{
  "bias": "qkv",
  "patch_size": [4, 4],
  "width": 256,
  "projector_out": 128,
  "init": "trunc_normal_002",
  "steps": 21700,
  "weight_decay": 0.006
}
Rows from block 3 of a small self-supervised image encoder, named by matrix and row number. Rows with one number belong to one neuron. Each number is 50 + 15 x the weight over its row's rms, rounded and kept within 0 to 99. All counts start at 0.
After each neuron's rows are labels from the 100 images, of 14976, where the neuron reaches its highest value: "top examples" is what is common among them. Only what is clearly more common there than usual is listed. The data: photos of plants, animals and fungi (iNaturalist).
# fc1: MLP up (model.blocks.3.mlp.fc1.weight, 1024x256), inputs 172-255
# fc2: MLP down (model.blocks.3.mlp.fc2.weight, 256x1024, transposed), outputs 172-255

fc1.326:49 64 47 39 56 33 61 31 17 86 68 74 49 56 35 52 81 37 64 55 58 55 33 28 56 46 20 32 49 64 53 52 46 64 63 41 75 36 81 66 51 80 52 70 49 99 73 53 45 77 39 39 76 63 55 46 21 38 37 78 38 44 58 34 30 37 44 57 44 52 40 73 75 49 28 59 25 51 66 33 46 81 54 30
fc2.326:37 34 11 53 61 13 64 31 77 55 36 43 57 33 75 20 42 60 57 61 55 39 45 39 55 33 60 63 42 34 67 34 45 44 30 64 36 49 35 29 36 32 15 39 53 20 32 46 61 45 77 46 55 55 49 67 72 36 67 68 66 55 40 49 53 49 71 55 61 39 77 47 36 41 70 34 68 64 37 78 68 61 68 43
top examples: phylum Chordata; class Aves; order Charadriiformes

fc1.717:50 35 58 51 21 64 15 62 21 66 26 55 44 32 43 48 68 40 74 57 59 48 34 72 31 51 46 51 46 36 61 49 52 49 54 57 70 60 42 53 63 50 63 64 23 83 46 66 27 57 60 52 76 51 66 51 31 41 49 65 77 63 62 62 60 53 70 53 43 16 55 65 70 39 40 00 66 34 50 16 39 37 65 27
fc2.717:61 56 61 47 67 48 72 25 83 21 81 34 26 75 19 46 44 55 58 64 43 57 49 48 37 75 54 55 52 59 32 51 41 55 43 34 47 50 54 52 49 52 64 44 69 50 68 35 52 72 59 37 27 61 48 54 49 41 44 25 06 47 47 61 58 59 42 35 48 76 52 45 46 42 65 83 55 66 40 75 52 71 42 53
top examples: order Lepidoptera

fc1.742:50 44 61 53 62 10 36 58 61 77 56 36 34 64 47 54 73 39 47 57 96 31 69 33 48 59 69 58 47 41 44 76 69 67 50 55 53 59 79 48 59 53 44 51 42 45 68 38 42 40 43 84 68 25 55 26 34 29 21 66 52 37 42 44 58 43 59 58 19 66 31 27 57 24 43 63 36 23 44 45 51 49 40 49
fc2.742:50 59 11 50 68 69 57 42 51 29 39 34 41 38 79 54 48 26 74 38 34 71 45 82 48 33 53 60 44 41 69 11 39 66 37 64 40 29 45 71 38 69 60 40 61 55 82 62 43 61 63 33 33 84 57 39 76 38 56 61 52 50 35 71 70 44 63 64 38 35 70 87 43 34 41 53 48 63 47 63 61 52 14 49
top examples: order Charadriiformes

fc1.43:16 59 55 64 31 67 44 65 69 66 67 62 37 36 32 61 59 36 41 40 34 65 62 28 74 34 54 62 40 33 68 62 55 79 49 52 40 50 62 59 65 65 50 57 30 41 30 61 39 47 38 27 57 43 61 57 46 31 69 52 32 62 25 51 50 64 90 36 54 27 24 79 62 29 74 25 57 81 50 52 61 47 41 48
fc2.43:67 41 29 41 38 27 48 42 57 21 38 44 48 53 74 45 27 46 52 66 81 35 52 63 35 40 60 33 67 62 36 47 37 35 36 85 42 38 58 39 30 27 69 48 82 79 72 56 42 61 65 81 39 42 52 38 22 74 25 60 74 37 33 36 91 51 49 67 61 84 34 35 55 81 34 67 34 23 75 43 37 59 56 54
top examples: order Accipitriformes

fc1.124:67 61 36 54 63 43 33 49 64 27 67 30 44 23 57 68 53 52 45 25 39 45 26 38 49 56 45 45 46 64 61 21 73 37 43 55 47 39 59 58 66 50 17 45 54 47 58 49 45 53 51 49 53 30 46 35 41 46 51 68 88 54 38 46 30 54 15 33 65 68 30 56 51 64 58 71 69 66 27 53 28 57 36 67
fc2.124:22 38 31 27 57 44 61 54 30 68 27 66 38 61 39 42 45 36 53 58 43 42 53 45 58 63 71 46 48 64 71 43 49 67 79 42 49 60 40 48 18 64 74 31 40 52 55 39 40 49 42 60 40 58 55 65 47 55 50 52 18 56 56 42 74 61 84 40 29 59 51 64 39 24 39 40 36 45 55 42 66 46 56 32
top examples: order Lepidoptera

fc1.736:48 58 47 33 61 33 69 46 60 59 28 52 54 43 50 66 50 47 34 57 44 33 57 66 76 57 46 75 44 87 61 77 56 64 62 48 31 42 66 35 24 24 35 60 51 43 34 63 47 50 40 65 41 53 41 26 53 32 53 52 55 50 48 58 43 65 27 67 79 54 33 49 46 54 38 45 76 40 70 60 62 38 62 68
fc2.736:55 55 39 61 48 66 37 32 40 53 48 25 50 54 75 44 61 44 58 26 67 44 28 46 68 64 25 50 57 50 49 34 51 37 46 58 61 39 75 73 71 52 67 56 54 38 29 16 64 57 46 64 40 26 43 46 77 36 66 39 58 58 53 36 71 66 47 38 48 50 74 59 56 48 41 39 56 59 37 54 41 62 61 21
top examples: class Aves; phylum Chordata

fc1.187:16 28 69 51 56 50 32 52 55 51 64 66 55 23 45 60 42 53 39 26 48 29 52 46 48 61 38 47 52 30 34 73 46 46 60 99 84 51 60 58 62 36 75 43 52 29 61 57 36 45 61 49 41 40 83 43 41 44 63 73 50 34 58 42 60 37 53 40 17 62 61 60 70 66 55 53 67 48 57 60 54 57 70 56
fc2.187:66 74 41 74 48 64 52 55 52 52 65 51 50 60 54 36 42 33 38 46 51 58 55 33 82 52 55 62 45 56 55 38 50 58 58 40 44 48 22 51 68 49 55 54 46 51 69 43 50 53 38 39 47 31 26 69 58 40 52 55 82 61 42 55 51 68 47 54 82 26 57 57 75 30 49 35 49 09 58 25 43 51 84 49
top examples: order Lepidoptera

fc1.78:80 42 42 77 22 61 59 53 50 52 47 50 33 29 43 63 85 35 27 56 47 69 46 33 46 54 54 27 36 70 80 64 47 37 52 71 72 50 54 53 49 45 52 79 45 34 67 58 25 42 33 50 91 61 47 52 24 82 21 66 60 55 45 42 28 62 41 45 51 43 72 56 74 49 49 74 26 53 46 66 50 63 57 59
fc2.78:31 48 61 51 80 45 42 40 46 61 23 33 64 69 39 40 32 67 67 41 57 25 76 67 41 55 41 67 50 47 49 43 76 59 36 38 36 50 46 52 08 51 47 25 69 91 42 74 61 65 61 51 18 10 55 49 64 22 69 38 28 65 55 59 56 51 61 61 17 44 53 60 32 53 53 35 72 34 72 27 54 34 58 49
top examples: phylum Chordata; class Aves; order Accipitriformes; family: Accipitridae

fc1.336:72 29 37 57 17 39 43 24 46 54 52 31 47 61 60 59 70 85 35 79 52 32 52 41 72 56 39 61 74 48 38 69 78 33 37 68 60 73 51 52 37 63 62 46 53 62 53 29 51 56 60 46 33 45 51 67 28 68 35 42 58 49 47 60 60 39 69 29 55 47 50 44 61 22 48 44 33 48 51 40 47 71 33 53
fc2.336:59 45 61 47 51 68 48 40 48 33 51 57 56 29 29 40 53 32 62 31 36 63 34 52 40 40 52 40 32 61 54 45 58 81 35 27 39 68 43 40 55 35 54 23 59 30 38 86 63 56 46 38 60 55 79 48 72 39 68 44 29 62 51 28 56 34 44 65 59 50 92 71 42 56 29 71 76 80 42 33 45 58 31 58
top examples: order Passeriformes

fc1.308:48 32 80 41 57 28 48 47 70 19 62 24 20 18 41 80 67 37 62 46 62 40 40 56 44 43 62 29 44 64 57 49 57 27 80 54 21 64 63 60 50 34 55 49 43 60 42 56 60 44 37 50 67 40 60 58 37 53 52 56 53 57 58 62 63 22 50 64 61 66 31 47 56 66 39 17 57 52 28 47 45 30 35 82
fc2.308:60 63 23 42 58 55 48 54 41 71 42 55 39 75 71 39 41 36 64 24 43 75 24 51 50 31 68 76 74 43 67 39 27 54 28 46 79 61 62 59 54 47 37 61 42 53 63 64 28 60 47 53 46 41 56 73 69 34 45 55 51 31 48 60 33 71 68 35 47 29 85 51 43 21 44 79 38 40 59 56 51 46 86 25
top examples: order Accipitriformes

fc1.228:66 68 15 42 51 34 82 43 69 58 67 38 31 48 43 31 51 75 47 40 45 48 35 30 21 57 56 43 62 44 71 42 28 73 38 46 42 42 44 26 48 51 31 20 29 51 51 63 56 31 47 45 40 75 46 40 67 65 57 64 75 60 41 12 53 49 65 45 71 38 27 43 30 49 65 80 72 38 46 35 48 50 43 36
fc2.228:37 35 59 78 49 59 46 70 64 66 39 22 83 47 70 58 41 42 36 61 38 30 59 56 59 64 38 57 50 65 48 52 76 30 79 60 63 52 46 82 53 70 84 59 44 31 32 43 55 52 25 65 54 42 49 47 52 39 38 27 21 43 58 69 25 31 56 49 17 50 73 40 46 43 50 39 35 25 45 74 41 62 63 49
top examples: order Charadriiformes

fc1.123:75 45 63 59 73 30 60 51 61 66 61 53 43 61 58 38 34 52 52 75 46 60 23 62 40 94 33 35 51 63 56 58 44 56 58 66 57 50 61 52 49 71 35 28 58 43 51 49 51 50 25 39 41 59 44 25 69 20 48 34 40 64 37 31 60 48 40 73 68 33 41 62 34 33 30 88 46 25 50 45 40 60 15 32
fc2.123:52 72 45 32 67 48 50 27 55 38 62 42 46 38 44 49 52 27 24 28 51 29 58 51 63 26 35 99 37 54 40 41 29 70 36 80 38 09 24 73 43 50 45 41 57 56 61 48 65 65 52 72 32 43 52 59 51 50 52 46 59 33 26 40 71 67 52 55 21 53 46 53 72 32 68 31 40 53 57 27 55 71 73 69
top examples: phylum Arthropoda

fc1.93:48 53 48 44 17 68 15 41 44 58 43 43 33 36 46 50 59 43 81 25 37 69 53 66 39 69 01 67 45 58 46 56 40 39 66 62 37 54 44 50 41 60 52 68 47 37 66 56 44 35 69 42 68 45 71 38 86 60 46 25 60 31 33 35 62 44 45 51 37 53 73 28 43 51 61 63 39 61 47 54 55 52 57 45
fc2.93:42 25 45 58 88 58 72 62 42 47 62 55 46 58 43 45 54 55 11 63 52 18 49 52 62 17 90 13 24 44 47 35 46 64 32 26 69 70 61 49 49 50 19 37 49 43 59 43 36 57 40 52 51 57 37 60 45 43 59 57 25 67 44 62 49 40 33 52 48 42 33 47 58 50 52 50 52 40 48 34 38 37 56 61
top examples: order Accipitriformes; family: Accipitridae

fc1.493:64 73 63 33 60 69 43 83 47 64 55 61 45 35 30 72 57 66 66 52 42 59 25 54 41 43 33 44 45 45 78 46 43 44 38 40 52 55 45 73 39 32 43 46 41 88 50 48 89 33 54 57 29 50 56 61 57 61 80 65 46 58 52 56 62 32 32 51 34 49 48 37 55 61 53 51 39 69 48 62 35 30 30 52
fc2.493:27 50 59 55 43 27 83 47 52 44 56 37 58 64 73 46 50 46 43 53 59 77 31 49 60 41 87 38 43 55 49 26 48 47 46 72 60 62 48 50 44 50 55 72 69 33 44 44 20 51 63 47 87 27 50 33 51 56 49 27 40 44 37 47 33 82 40 57 43 54 39 53 62 33 76 52 63 27 53 71 65 66 40 60
top examples: phylum Chordata; class Aves

fc1.764:32 51 37 65 42 22 38 48 51 57 39 67 35 38 50 67 43 72 47 63 54 72 64 28 51 51 78 64 50 45 58 48 43 65 35 90 52 54 78 14 46 59 49 43 53 54 35 41 69 66 71 54 58 44 64 65 37 36 06 56 52 55 59 85 54 31 71 13 48 46 37 61 42 59 70 46 40 40 55 59 56 28 65 27
fc2.764:63 54 47 11 71 51 50 66 49 56 53 29 69 48 78 35 77 37 55 57 28 59 42 63 46 42 48 62 28 47 42 40 48 48 60 47 72 50 63 63 35 44 46 33 71 66 37 50 62 16 33 51 30 42 76 51 64 49 60 33 41 28 50 40 38 62 40 53 34 52 59 17 45 47 81 25 60 47 40 54 64 58 42 67
top examples: order Passeriformes

fc1.116:15 39 56 36 50 62 67 30 65 63 53 33 34 27 45 51 57 39 47 43 33 70 46 81 52 72 41 71 48 40 33 54 69 50 49 70 63 24 69 63 28 35 59 70 37 29 54 55 59 57 80 21 51 43 37 51 38 23 48 32 31 59 69 29 15 54 45 51 60 57 22 77 62 56 48 75 65 54 29 38 41 47 53 39
fc2.116:42 47 50 52 67 34 43 50 34 36 30 28 41 49 37 88 62 28 66 42 58 50 59 62 28 54 83 60 48 28 20 58 65 55 45 42 63 36 49 21 54 57 69 33 39 38 40 47 40 99 33 30 49 60 43 75 38 92 54 53 42 25 50 37 55 83 59 15 36 51 51 53 44 73 50 45 42 53 90 49 45 41 72 39
top examples: phylum Chordata; class Aves; order Accipitriformes; family: Accipitridae

fc1.559:38 56 57 52 49 40 62 48 34 24 40 51 47 46 48 65 52 48 40 70 64 61 48 23 66 32 49 44 31 77 29 70 64 47 33 66 46 50 56 40 64 44 34 69 52 37 33 15 35 72 69 33 64 53 38 52 55 41 42 55 58 32 42 56 73 37 54 05 55 51 84 39 54 55 54 42 47 58 51 36 52 81 43 61
fc2.559:72 38 61 50 32 97 41 55 53 64 63 61 57 51 53 31 71 51 54 60 21 46 45 54 21 76 34 73 45 32 45 72 56 38 45 35 48 44 47 58 34 49 35 72 43 51 71 88 57 64 31 32 58 49 43 51 59 65 53 36 57 44 36 54 02 57 61 58 46 57 27 53 61 52 47 61 62 45 35 61 41 44 41 24
top examples: class Aves; phylum Chordata; order Accipitriformes; family: Accipitridae

fc1.4:41 47 48 71 47 17 24 81 55 52 99 31 53 52 49 59 34 52 61 64 46 43 53 58 60 47 20 59 88 49 37 68 27 57 51 58 36 51 69 41 39 36 46 68 53 22 60 63 21 57 35 48 66 39 59 41 72 48 66 38 38 26 40 42 63 60 69 50 32 34 41 56 53 52 84 49 49 33 58 72 56 48 42 52
fc2.4:36 43 50 19 45 55 60 29 59 43 00 75 44 36 22 47 60 42 29 33 61 22 55 39 57 71 56 25 26 47 75 46 59 47 67 31 57 51 72 48 48 50 56 29 57 79 75 68 64 38 53 56 72 60 44 36 46 66 28 49 49 41 56 82 47 32 41 53 61 58 62 66 30 44 44 53 65 60 34 30 51 58 74 52
top examples: order Accipitriformes; family: Accipitridae

fc1.597:41 69 51 55 46 36 57 45 61 64 52 62 47 60 33 55 29 23 55 48 47 59 52 50 71 68 85 64 58 45 73 48 55 48 61 50 60 46 33 39 33 74 66 60 50 50 66 40 31 63 56 56 34 65 69 63 41 23 35 57 56 41 29 15 41 43 63 62 50 16 86 44 36 32 61 43 21 23 67 37 73 33 28 47
fc2.597:58 52 61 25 59 58 40 34 49 69 49 31 54 28 41 27 62 56 40 66 26 70 44 74 54 42 16 83 84 55 60 42 78 47 67 61 72 26 60 49 66 50 70 41 35 77 37 55 72 50 22 42 58 66 47 51 57 21 59 33 44 50 63 69 77 26 42 77 38 60 23 49 62 41 50 44 34 39 41 44 34 56 54 63
top examples: order Passeriformes

fc1.296:51 65 61 63 57 29 65 55 43 41 53 54 45 55 66 39 67 38 62 62 69 51 38 32 23 37 46 60 49 78 32 51 56 41 39 20 57 45 62 44 41 57 31 36 45 65 27 73 73 58 63 30 36 31 38 56 37 49 35 66 79 45 80 49 56 49 23 49 47 85 50 25 48 76 20 50 61 42 61 45 39 28 61 35
fc2.296:44 48 87 29 53 52 33 76 34 58 43 13 61 62 39 81 41 64 53 71 49 39 49 60 61 40 73 43 47 44 62 48 53 35 84 44 58 26 55 50 52 52 52 65 52 40 38 57 41 37 52 53 65 47 51 73 72 75 55 47 49 46 45 34 51 56 72 42 45 58 41 68 65 46 36 49 37 68 10 69 53 46 63 56
top examples: class Aves; phylum Chordata; order Accipitriformes; family: Accipitridae

fc1.309:38 46 79 70 29 54 54 40 49 24 18 62 64 61 35 48 31 57 82 55 55 77 47 45 49 56 57 39 64 56 55 32 46 69 51 37 43 32 51 47 51 62 46 55 34 69 57 72 69 53 47 37 49 85 50 61 26 50 56 51 54 60 52 52 34 56 79 56 61 63 45 39 59 28 40 50 89 47 35 45 38 39 80 29
fc2.309:58 75 34 37 89 62 60 60 38 66 61 36 38 57 65 54 55 40 44 55 53 24 45 49 62 68 92 51 27 57 62 46 28 50 26 38 55 23 67 60 51 31 42 36 73 39 41 37 33 41 38 30 68 35 39 31 41 47 47 39 40 30 28 70 63 33 56 34 42 79 52 73 60 56 64 36 36 80 35 60 48 23 58 48
top examples: class Aves

fc1.631:41 55 62 47 43 59 37 47 41 35 44 43 48 66 52 41 36 52 62 48 30 33 45 53 38 78 81 07 54 35 48 60 54 69 61 56 61 77 54 67 40 39 42 68 60 77 51 80 48 62 42 53 35 60 46 47 34 52 32 49 59 11 50 45 48 49 52 53 56 15 49 52 62 46 54 36 32 36 47 43 57 57 65 11
fc2.631:65 44 59 61 74 24 57 54 36 68 65 27 55 39 58 60 58 34 23 58 59 42 60 52 65 27 32 93 72 49 78 65 43 69 63 54 29 24 40 42 50 56 49 29 38 54 32 32 51 36 41 58 64 52 51 30 49 62 44 44 39 37 70 70 41 65 37 25 42 72 53 60 63 62 37 41 53 60 41 36 42 30 64 67
top examples: order Lepidoptera

fc1.201:31 73 32 87 39 41 41 44 39 63 77 69 58 68 55 58 47 50 45 45 40 45 65 51 55 52 46 36 66 39 64 66 59 42 62 70 43 60 56 53 38 40 38 48 72 67 52 26 45 54 21 77 46 16 54 37 48 43 46 53 77 46 41 49 42 40 57 29 64 62 60 23 49 57 68 46 46 62 55 71 41 62 58 24
fc2.201:37 51 52 34 41 49 45 49 71 62 58 50 37 24 39 45 57 89 89 52 78 53 53 53 59 58 40 44 06 63 60 42 58 51 53 70 54 43 56 55 54 49 43 60 50 46 44 35 52 37 82 41 50 78 56 71 51 67 36 40 45 42 64 74 53 67 46 45 40 40 45 60 66 56 46 33 56 44 81 35 57 55 47 45
top examples: order Accipitriformes

fc1.322:65 29 23 63 40 48 73 45 66 47 65 63 79 37 58 46 54 37 41 40 75 58 51 47 49 62 70 65 53 45 66 18 48 32 51 48 38 48 41 19 65 38 52 57 52 59 33 52 60 27 50 28 39 66 36 74 15 39 42 58 37 59 35 46 35 57 37 35 43 56 58 46 79 62 48 94 50 95 52 49 60 70 56 39
fc2.322:43 60 47 32 37 73 39 50 48 54 59 40 38 72 62 43 42 49 48 55 57 71 51 62 74 55 43 65 65 66 39 81 31 46 31 49 40 24 36 99 65 22 45 58 41 45 41 52 66 45 61 57 63 47 40 34 74 45 43 33 59 46 25 32 46 62 29 23 47 23 61 43 41 58 62 55 56 34 60 68 90 70 57 31
top examples: phylum Arthropoda; class Insecta

fc1.215:81 42 50 61 58 69 45 18 56 50 46 44 50 63 70 39 22 66 80 69 26 36 46 31 82 46 45 78 61 43 94 83 61 57 46 49 66 53 75 39 58 64 64 17 45 30 50 53 52 33 39 48 29 33 41 31 35 39 43 62 65 28 43 47 35 49 38 52 48 63 36 27 53 43 59 71 61 44 58 63 61 41 73 49
fc2.215:38 45 30 61 47 52 50 89 83 31 32 53 72 34 35 66 67 31 43 44 59 55 37 67 78 63 39 41 54 37 44 37 31 74 48 59 60 30 40 36 74 21 35 53 72 49 73 80 67 65 61 71 58 71 42 43 49 39 79 65 65 61 46 36 46 54 18 81 14 42 40 63 56 44 42 22 36 57 29 51 21 58 46 32
top examples: class Aves; phylum Chordata

fc1.351:19 48 42 46 45 57 31 44 72 47 41 44 33 69 60 52 57 35 25 42 37 51 64 69 69 62 34 28 49 61 52 21 55 56 39 24 40 55 31 38 38 45 17 43 44 43 66 49 59 45 23 69 61 46 62 58 44 48 60 37 36 61 47 49 64 68 34 67 79 40 67 59 50 42 32 47 69 63 35 54 37 74 54 57
fc2.351:52 63 50 60 38 61 74 28 54 32 62 50 63 70 70 58 66 35 70 54 27 63 50 45 64 54 46 52 43 47 34 68 57 44 52 61 58 58 55 58 79 43 59 77 57 46 45 38 72 52 36 14 31 58 32 31 56 59 35 18 59 53 56 70 24 55 72 89 32 22 57 57 33 44 63 53 33 35 38 54 66 82 48 35
top examples: phylum Arthropoda; class Insecta; order Lepidoptera

fc1.614:37 36 73 45 81 55 65 70 53 61 46 64 64 48 56 41 37 64 64 26 54 29 23 52 26 39 37 58 48 57 55 47 54 65 31 41 35 50 22 53 59 62 38 61 36 51 56 56 42 45 52 48 24 63 37 56 68 64 52 75 38 32 21 65 46 81 46 64 83 50 31 69 65 61 30 54 60 50 44 52 32 98 64 60
fc2.614:68 32 47 70 19 44 70 44 52 35 48 40 53 67 38 62 57 53 28 62 51 53 59 45 54 69 89 29 45 44 52 63 24 51 40 81 56 34 59 66 54 52 41 32 62 57 63 33 33 50 48 58 29 49 53 73 38 34 19 55 26 52 76 27 45 32 60 47 25 44 68 59 10 36 60 37 41 65 42 48 61 29 38 49
top examples: order Charadriiformes

fc1.634:46 55 55 41 41 60 67 30 34 67 46 64 46 17 70 56 71 33 53 47 52 79 44 45 63 48 53 43 53 50 58 69 63 37 68 56 47 46 36 08 60 67 45 59 76 49 59 33 66 66 66 42 50 42 56 58 64 82 61 71 59 37 29 47 78 64 35 41 49 36 39 66 44 49 51 54 49 59 39 54 60 24 92 63
fc2.634:56 24 20 81 44 42 41 53 84 52 32 52 51 71 44 33 43 47 39 77 46 44 53 46 47 50 59 21 33 52 73 33 74 66 32 47 46 56 51 49 60 26 51 73 41 49 70 50 60 55 52 84 70 60 46 53 64 33 53 52 44 66 60 85 61 34 40 43 48 39 34 48 67 28 48 63 64 57 62 42 43 53 52 49
top examples: phylum Chordata; class Aves; order Accipitriformes; family: Accipitridae

fc1.542:62 56 73 38 36 44 66 40 45 46 40 61 43 29 54 68 47 48 66 36 66 50 26 49 53 51 41 66 74 28 51 61 68 26 26 69 37 56 70 59 35 50 70 56 42 52 45 64 47 63 65 50 41 60 81 53 56 45 67 80 73 55 50 25 70 60 95 60 39 63 49 47 65 61 58 33 49 20 62 87 67 41 62 24
fc2.542:58 48 81 73 49 59 45 53 48 38 77 42 75 71 30 25 54 37 43 76 29 34 42 53 73 34 67 41 40 31 43 30 76 60 45 38 53 33 45 42 73 57 25 55 75 68 51 47 50 75 19 42 41 43 61 63 38 61 25 46 25 19 30 67 14 35 59 64 58 59 31 55 40 12 49 65 53 47 47 30 42 85 62 41
top examples: order Lepidoptera

fc1.120:37 60 55 39 34 58 22 50 57 66 46 36 42 49 66 46 34 25 48 50 37 57 46 64 99 70 62 27 37 70 49 40 53 44 52 66 25 25 33 49 54 41 46 38 59 43 52 50 44 52 21 70 55 46 75 42 40 44 34 11 33 32 62 43 53 26 51 60 74 45 56 51 31 50 28 67 63 61 39 30 61 66 52 44
fc2.120:55 37 48 41 34 22 63 43 62 46 44 37 63 51 67 45 49 24 47 38 43 84 43 45 51 76 18 40 40 41 47 63 36 52 39 55 45 59 44 55 47 58 61 26 39 48 47 53 46 47 52 68 45 46 60 76 68 16 38 56 46 32 29 45 64 19 68 54 31 40 72 55 50 65 49 71 58 44 39 60 73 26 51 31
top examples: phylum Arthropoda; class Insecta

fc1.547:39 67 46 45 50 49 49 44 32 61 48 63 49 29 53 38 57 51 28 50 53 38 44 43 14 45 46 59 57 33 38 53 36 71 50 29 44 35 44 40 94 58 69 45 50 66 69 42 40 37 53 37 55 69 85 43 70 49 59 64 71 72 52 50 62 51 73 67 28 40 66 55 24 48 52 34 65 46 64 70 43 71 65 40
fc2.547:50 68 71 69 54 42 45 34 42 46 57 27 63 60 27 47 35 73 63 55 42 44 44 69 45 83 56 26 42 58 33 53 70 39 56 70 67 51 78 41 32 55 48 64 52 52 42 69 68 40 29 70 45 25 26 83 13 12 57 54 64 32 31 45 52 36 46 37 51 59 65 70 53 37 52 36 46 39 45 22 43 59 83 63
top examples: order Lepidoptera

fc1.435:41 65 43 55 65 29 45 32 52 40 53 42 28 65 28 68 28 42 57 30 31 42 54 25 58 56 39 49 76 40 48 67 59 33 51 24 52 46 70 60 65 56 48 62 73 36 68 78 52 15 51 40 28 57 62 58 34 63 43 33 31 40 54 19 56 48 54 54 45 60 45 30 53 61 32 83 90 66 52 35 50 58 56 58
fc2.435:45 47 65 42 51 55 23 68 43 51 60 80 61 16 41 20 36 75 30 59 43 19 48 44 54 54 60 37 15 59 49 66 38 78 58 53 67 77 24 51 62 51 48 66 15 62 56 28 66 65 57 79 73 70 36 39 77 37 61 87 72 68 58 84 38 42 48 53 48 53 53 50 77 52 72 36 17 23 46 58 51 48 57 50
top examples: phylum Arthropoda; class Insecta; order Lepidoptera

fc1.329:73 47 24 33 44 71 57 51 42 65 41 56 64 54 82 53 50 58 39 18 46 49 57 51 43 26 67 61 19 38 62 37 40 67 73 51 50 37 27 34 56 49 47 68 60 35 40 37 40 45 55 60 50 43 42 96 68 32 58 52 38 34 45 21 59 57 50 65 28 45 66 60 55 62 43 79 58 72 58 52 46 52 53 31
fc2.329:59 71 38 40 47 54 58 59 60 59 50 32 35 51 23 24 65 40 49 55 79 65 55 36 71 73 64 32 61 61 52 46 30 20 28 60 28 38 35 51 75 39 51 50 09 57 41 42 40 84 66 52 60 63 47 24 20 48 40 40 63 54 53 59 43 61 27 31 73 76 31 40 35 84 73 47 52 43 54 63 55 64 68 59
top examples: phylum Arthropoda; class Insecta

fc1.414:60 47 49 48 72 44 83 54 39 89 49 61 44 36 63 66 58 55 51 35 61 33 40 72 78 46 64 81 39 33 30 42 70 47 62 25 43 31 50 42 63 67 45 48 55 73 31 41 60 32 64 14 42 81 60 36 31 49 59 70 48 99 41 53 32 62 40 57 36 31 37 44 58 33 52 55 38 47 45 54 61 32 72 64
fc2.414:11 45 61 64 44 56 36 73 32 35 84 40 66 43 27 55 50 48 55 83 37 61 46 43 49 27 41 29 36 68 53 59 51 44 45 57 40 66 63 55 46 56 41 73 38 33 70 31 54 62 40 78 73 55 51 71 51 80 49 50 56 45 61 45 70 38 36 39 52 68 46 66 48 63 18 36 64 25 47 41 64 64 45 66
top examples: order Accipitriformes; family: Accipitridae

fc1.103:46 46 54 61 39 42 83 61 53 68 48 54 57 52 31 47 57 51 54 87 40 58 49 57 31 30 53 39 65 48 58 58 72 30 39 37 53 84 63 45 49 78 60 49 37 25 27 25 66 25 29 78 47 15 68 40 55 86 60 69 64 69 53 49 69 43 24 49 38 42 50 54 50 17 63 36 33 67 51 41 11 25 58 55
fc2.103:49 40 47 75 71 71 23 28 68 52 36 53 52 31 51 62 36 49 47 55 34 58 78 54 38 15 53 54 58 47 54 47 68 84 54 30 74 53 45 48 46 49 35 64 51 19 31 66 58 55 48 52 41 32 54 51 79 49 48 47 57 27 23 58 58 55 61 49 50 44 73 72 38 39 57 44 56 54 57 48 56 53 29 60
top examples: phylum Chordata; class Aves; order Passeriformes

fc1.734:34 94 41 42 43 71 54 30 94 28 52 41 41 45 50 37 44 23 48 54 40 65 44 62 64 53 63 42 34 40 36 34 44 23 21 44 74 45 37 79 44 50 23 31 61 56 32 34 55 30 23 28 43 15 44 27 66 47 41 68 46 40 42 43 41 20 75 74 77 63 82 52 70 40 45 52 54 56 73 63 62 71 41 55
fc2.734:75 22 57 51 77 18 47 68 23 53 56 49 51 73 36 55 42 43 47 62 47 49 53 38 57 54 48 57 58 33 47 57 60 82 32 50 62 42 51 59 57 63 40 46 47 45 46 66 33 44 52 68 62 67 48 59 57 64 50 48 59 35 43 44 62 57 55 52 27 36 39 50 35 52 76 55 27 45 72 79 37 31 63 40
top examples: phylum Arthropoda; class Insecta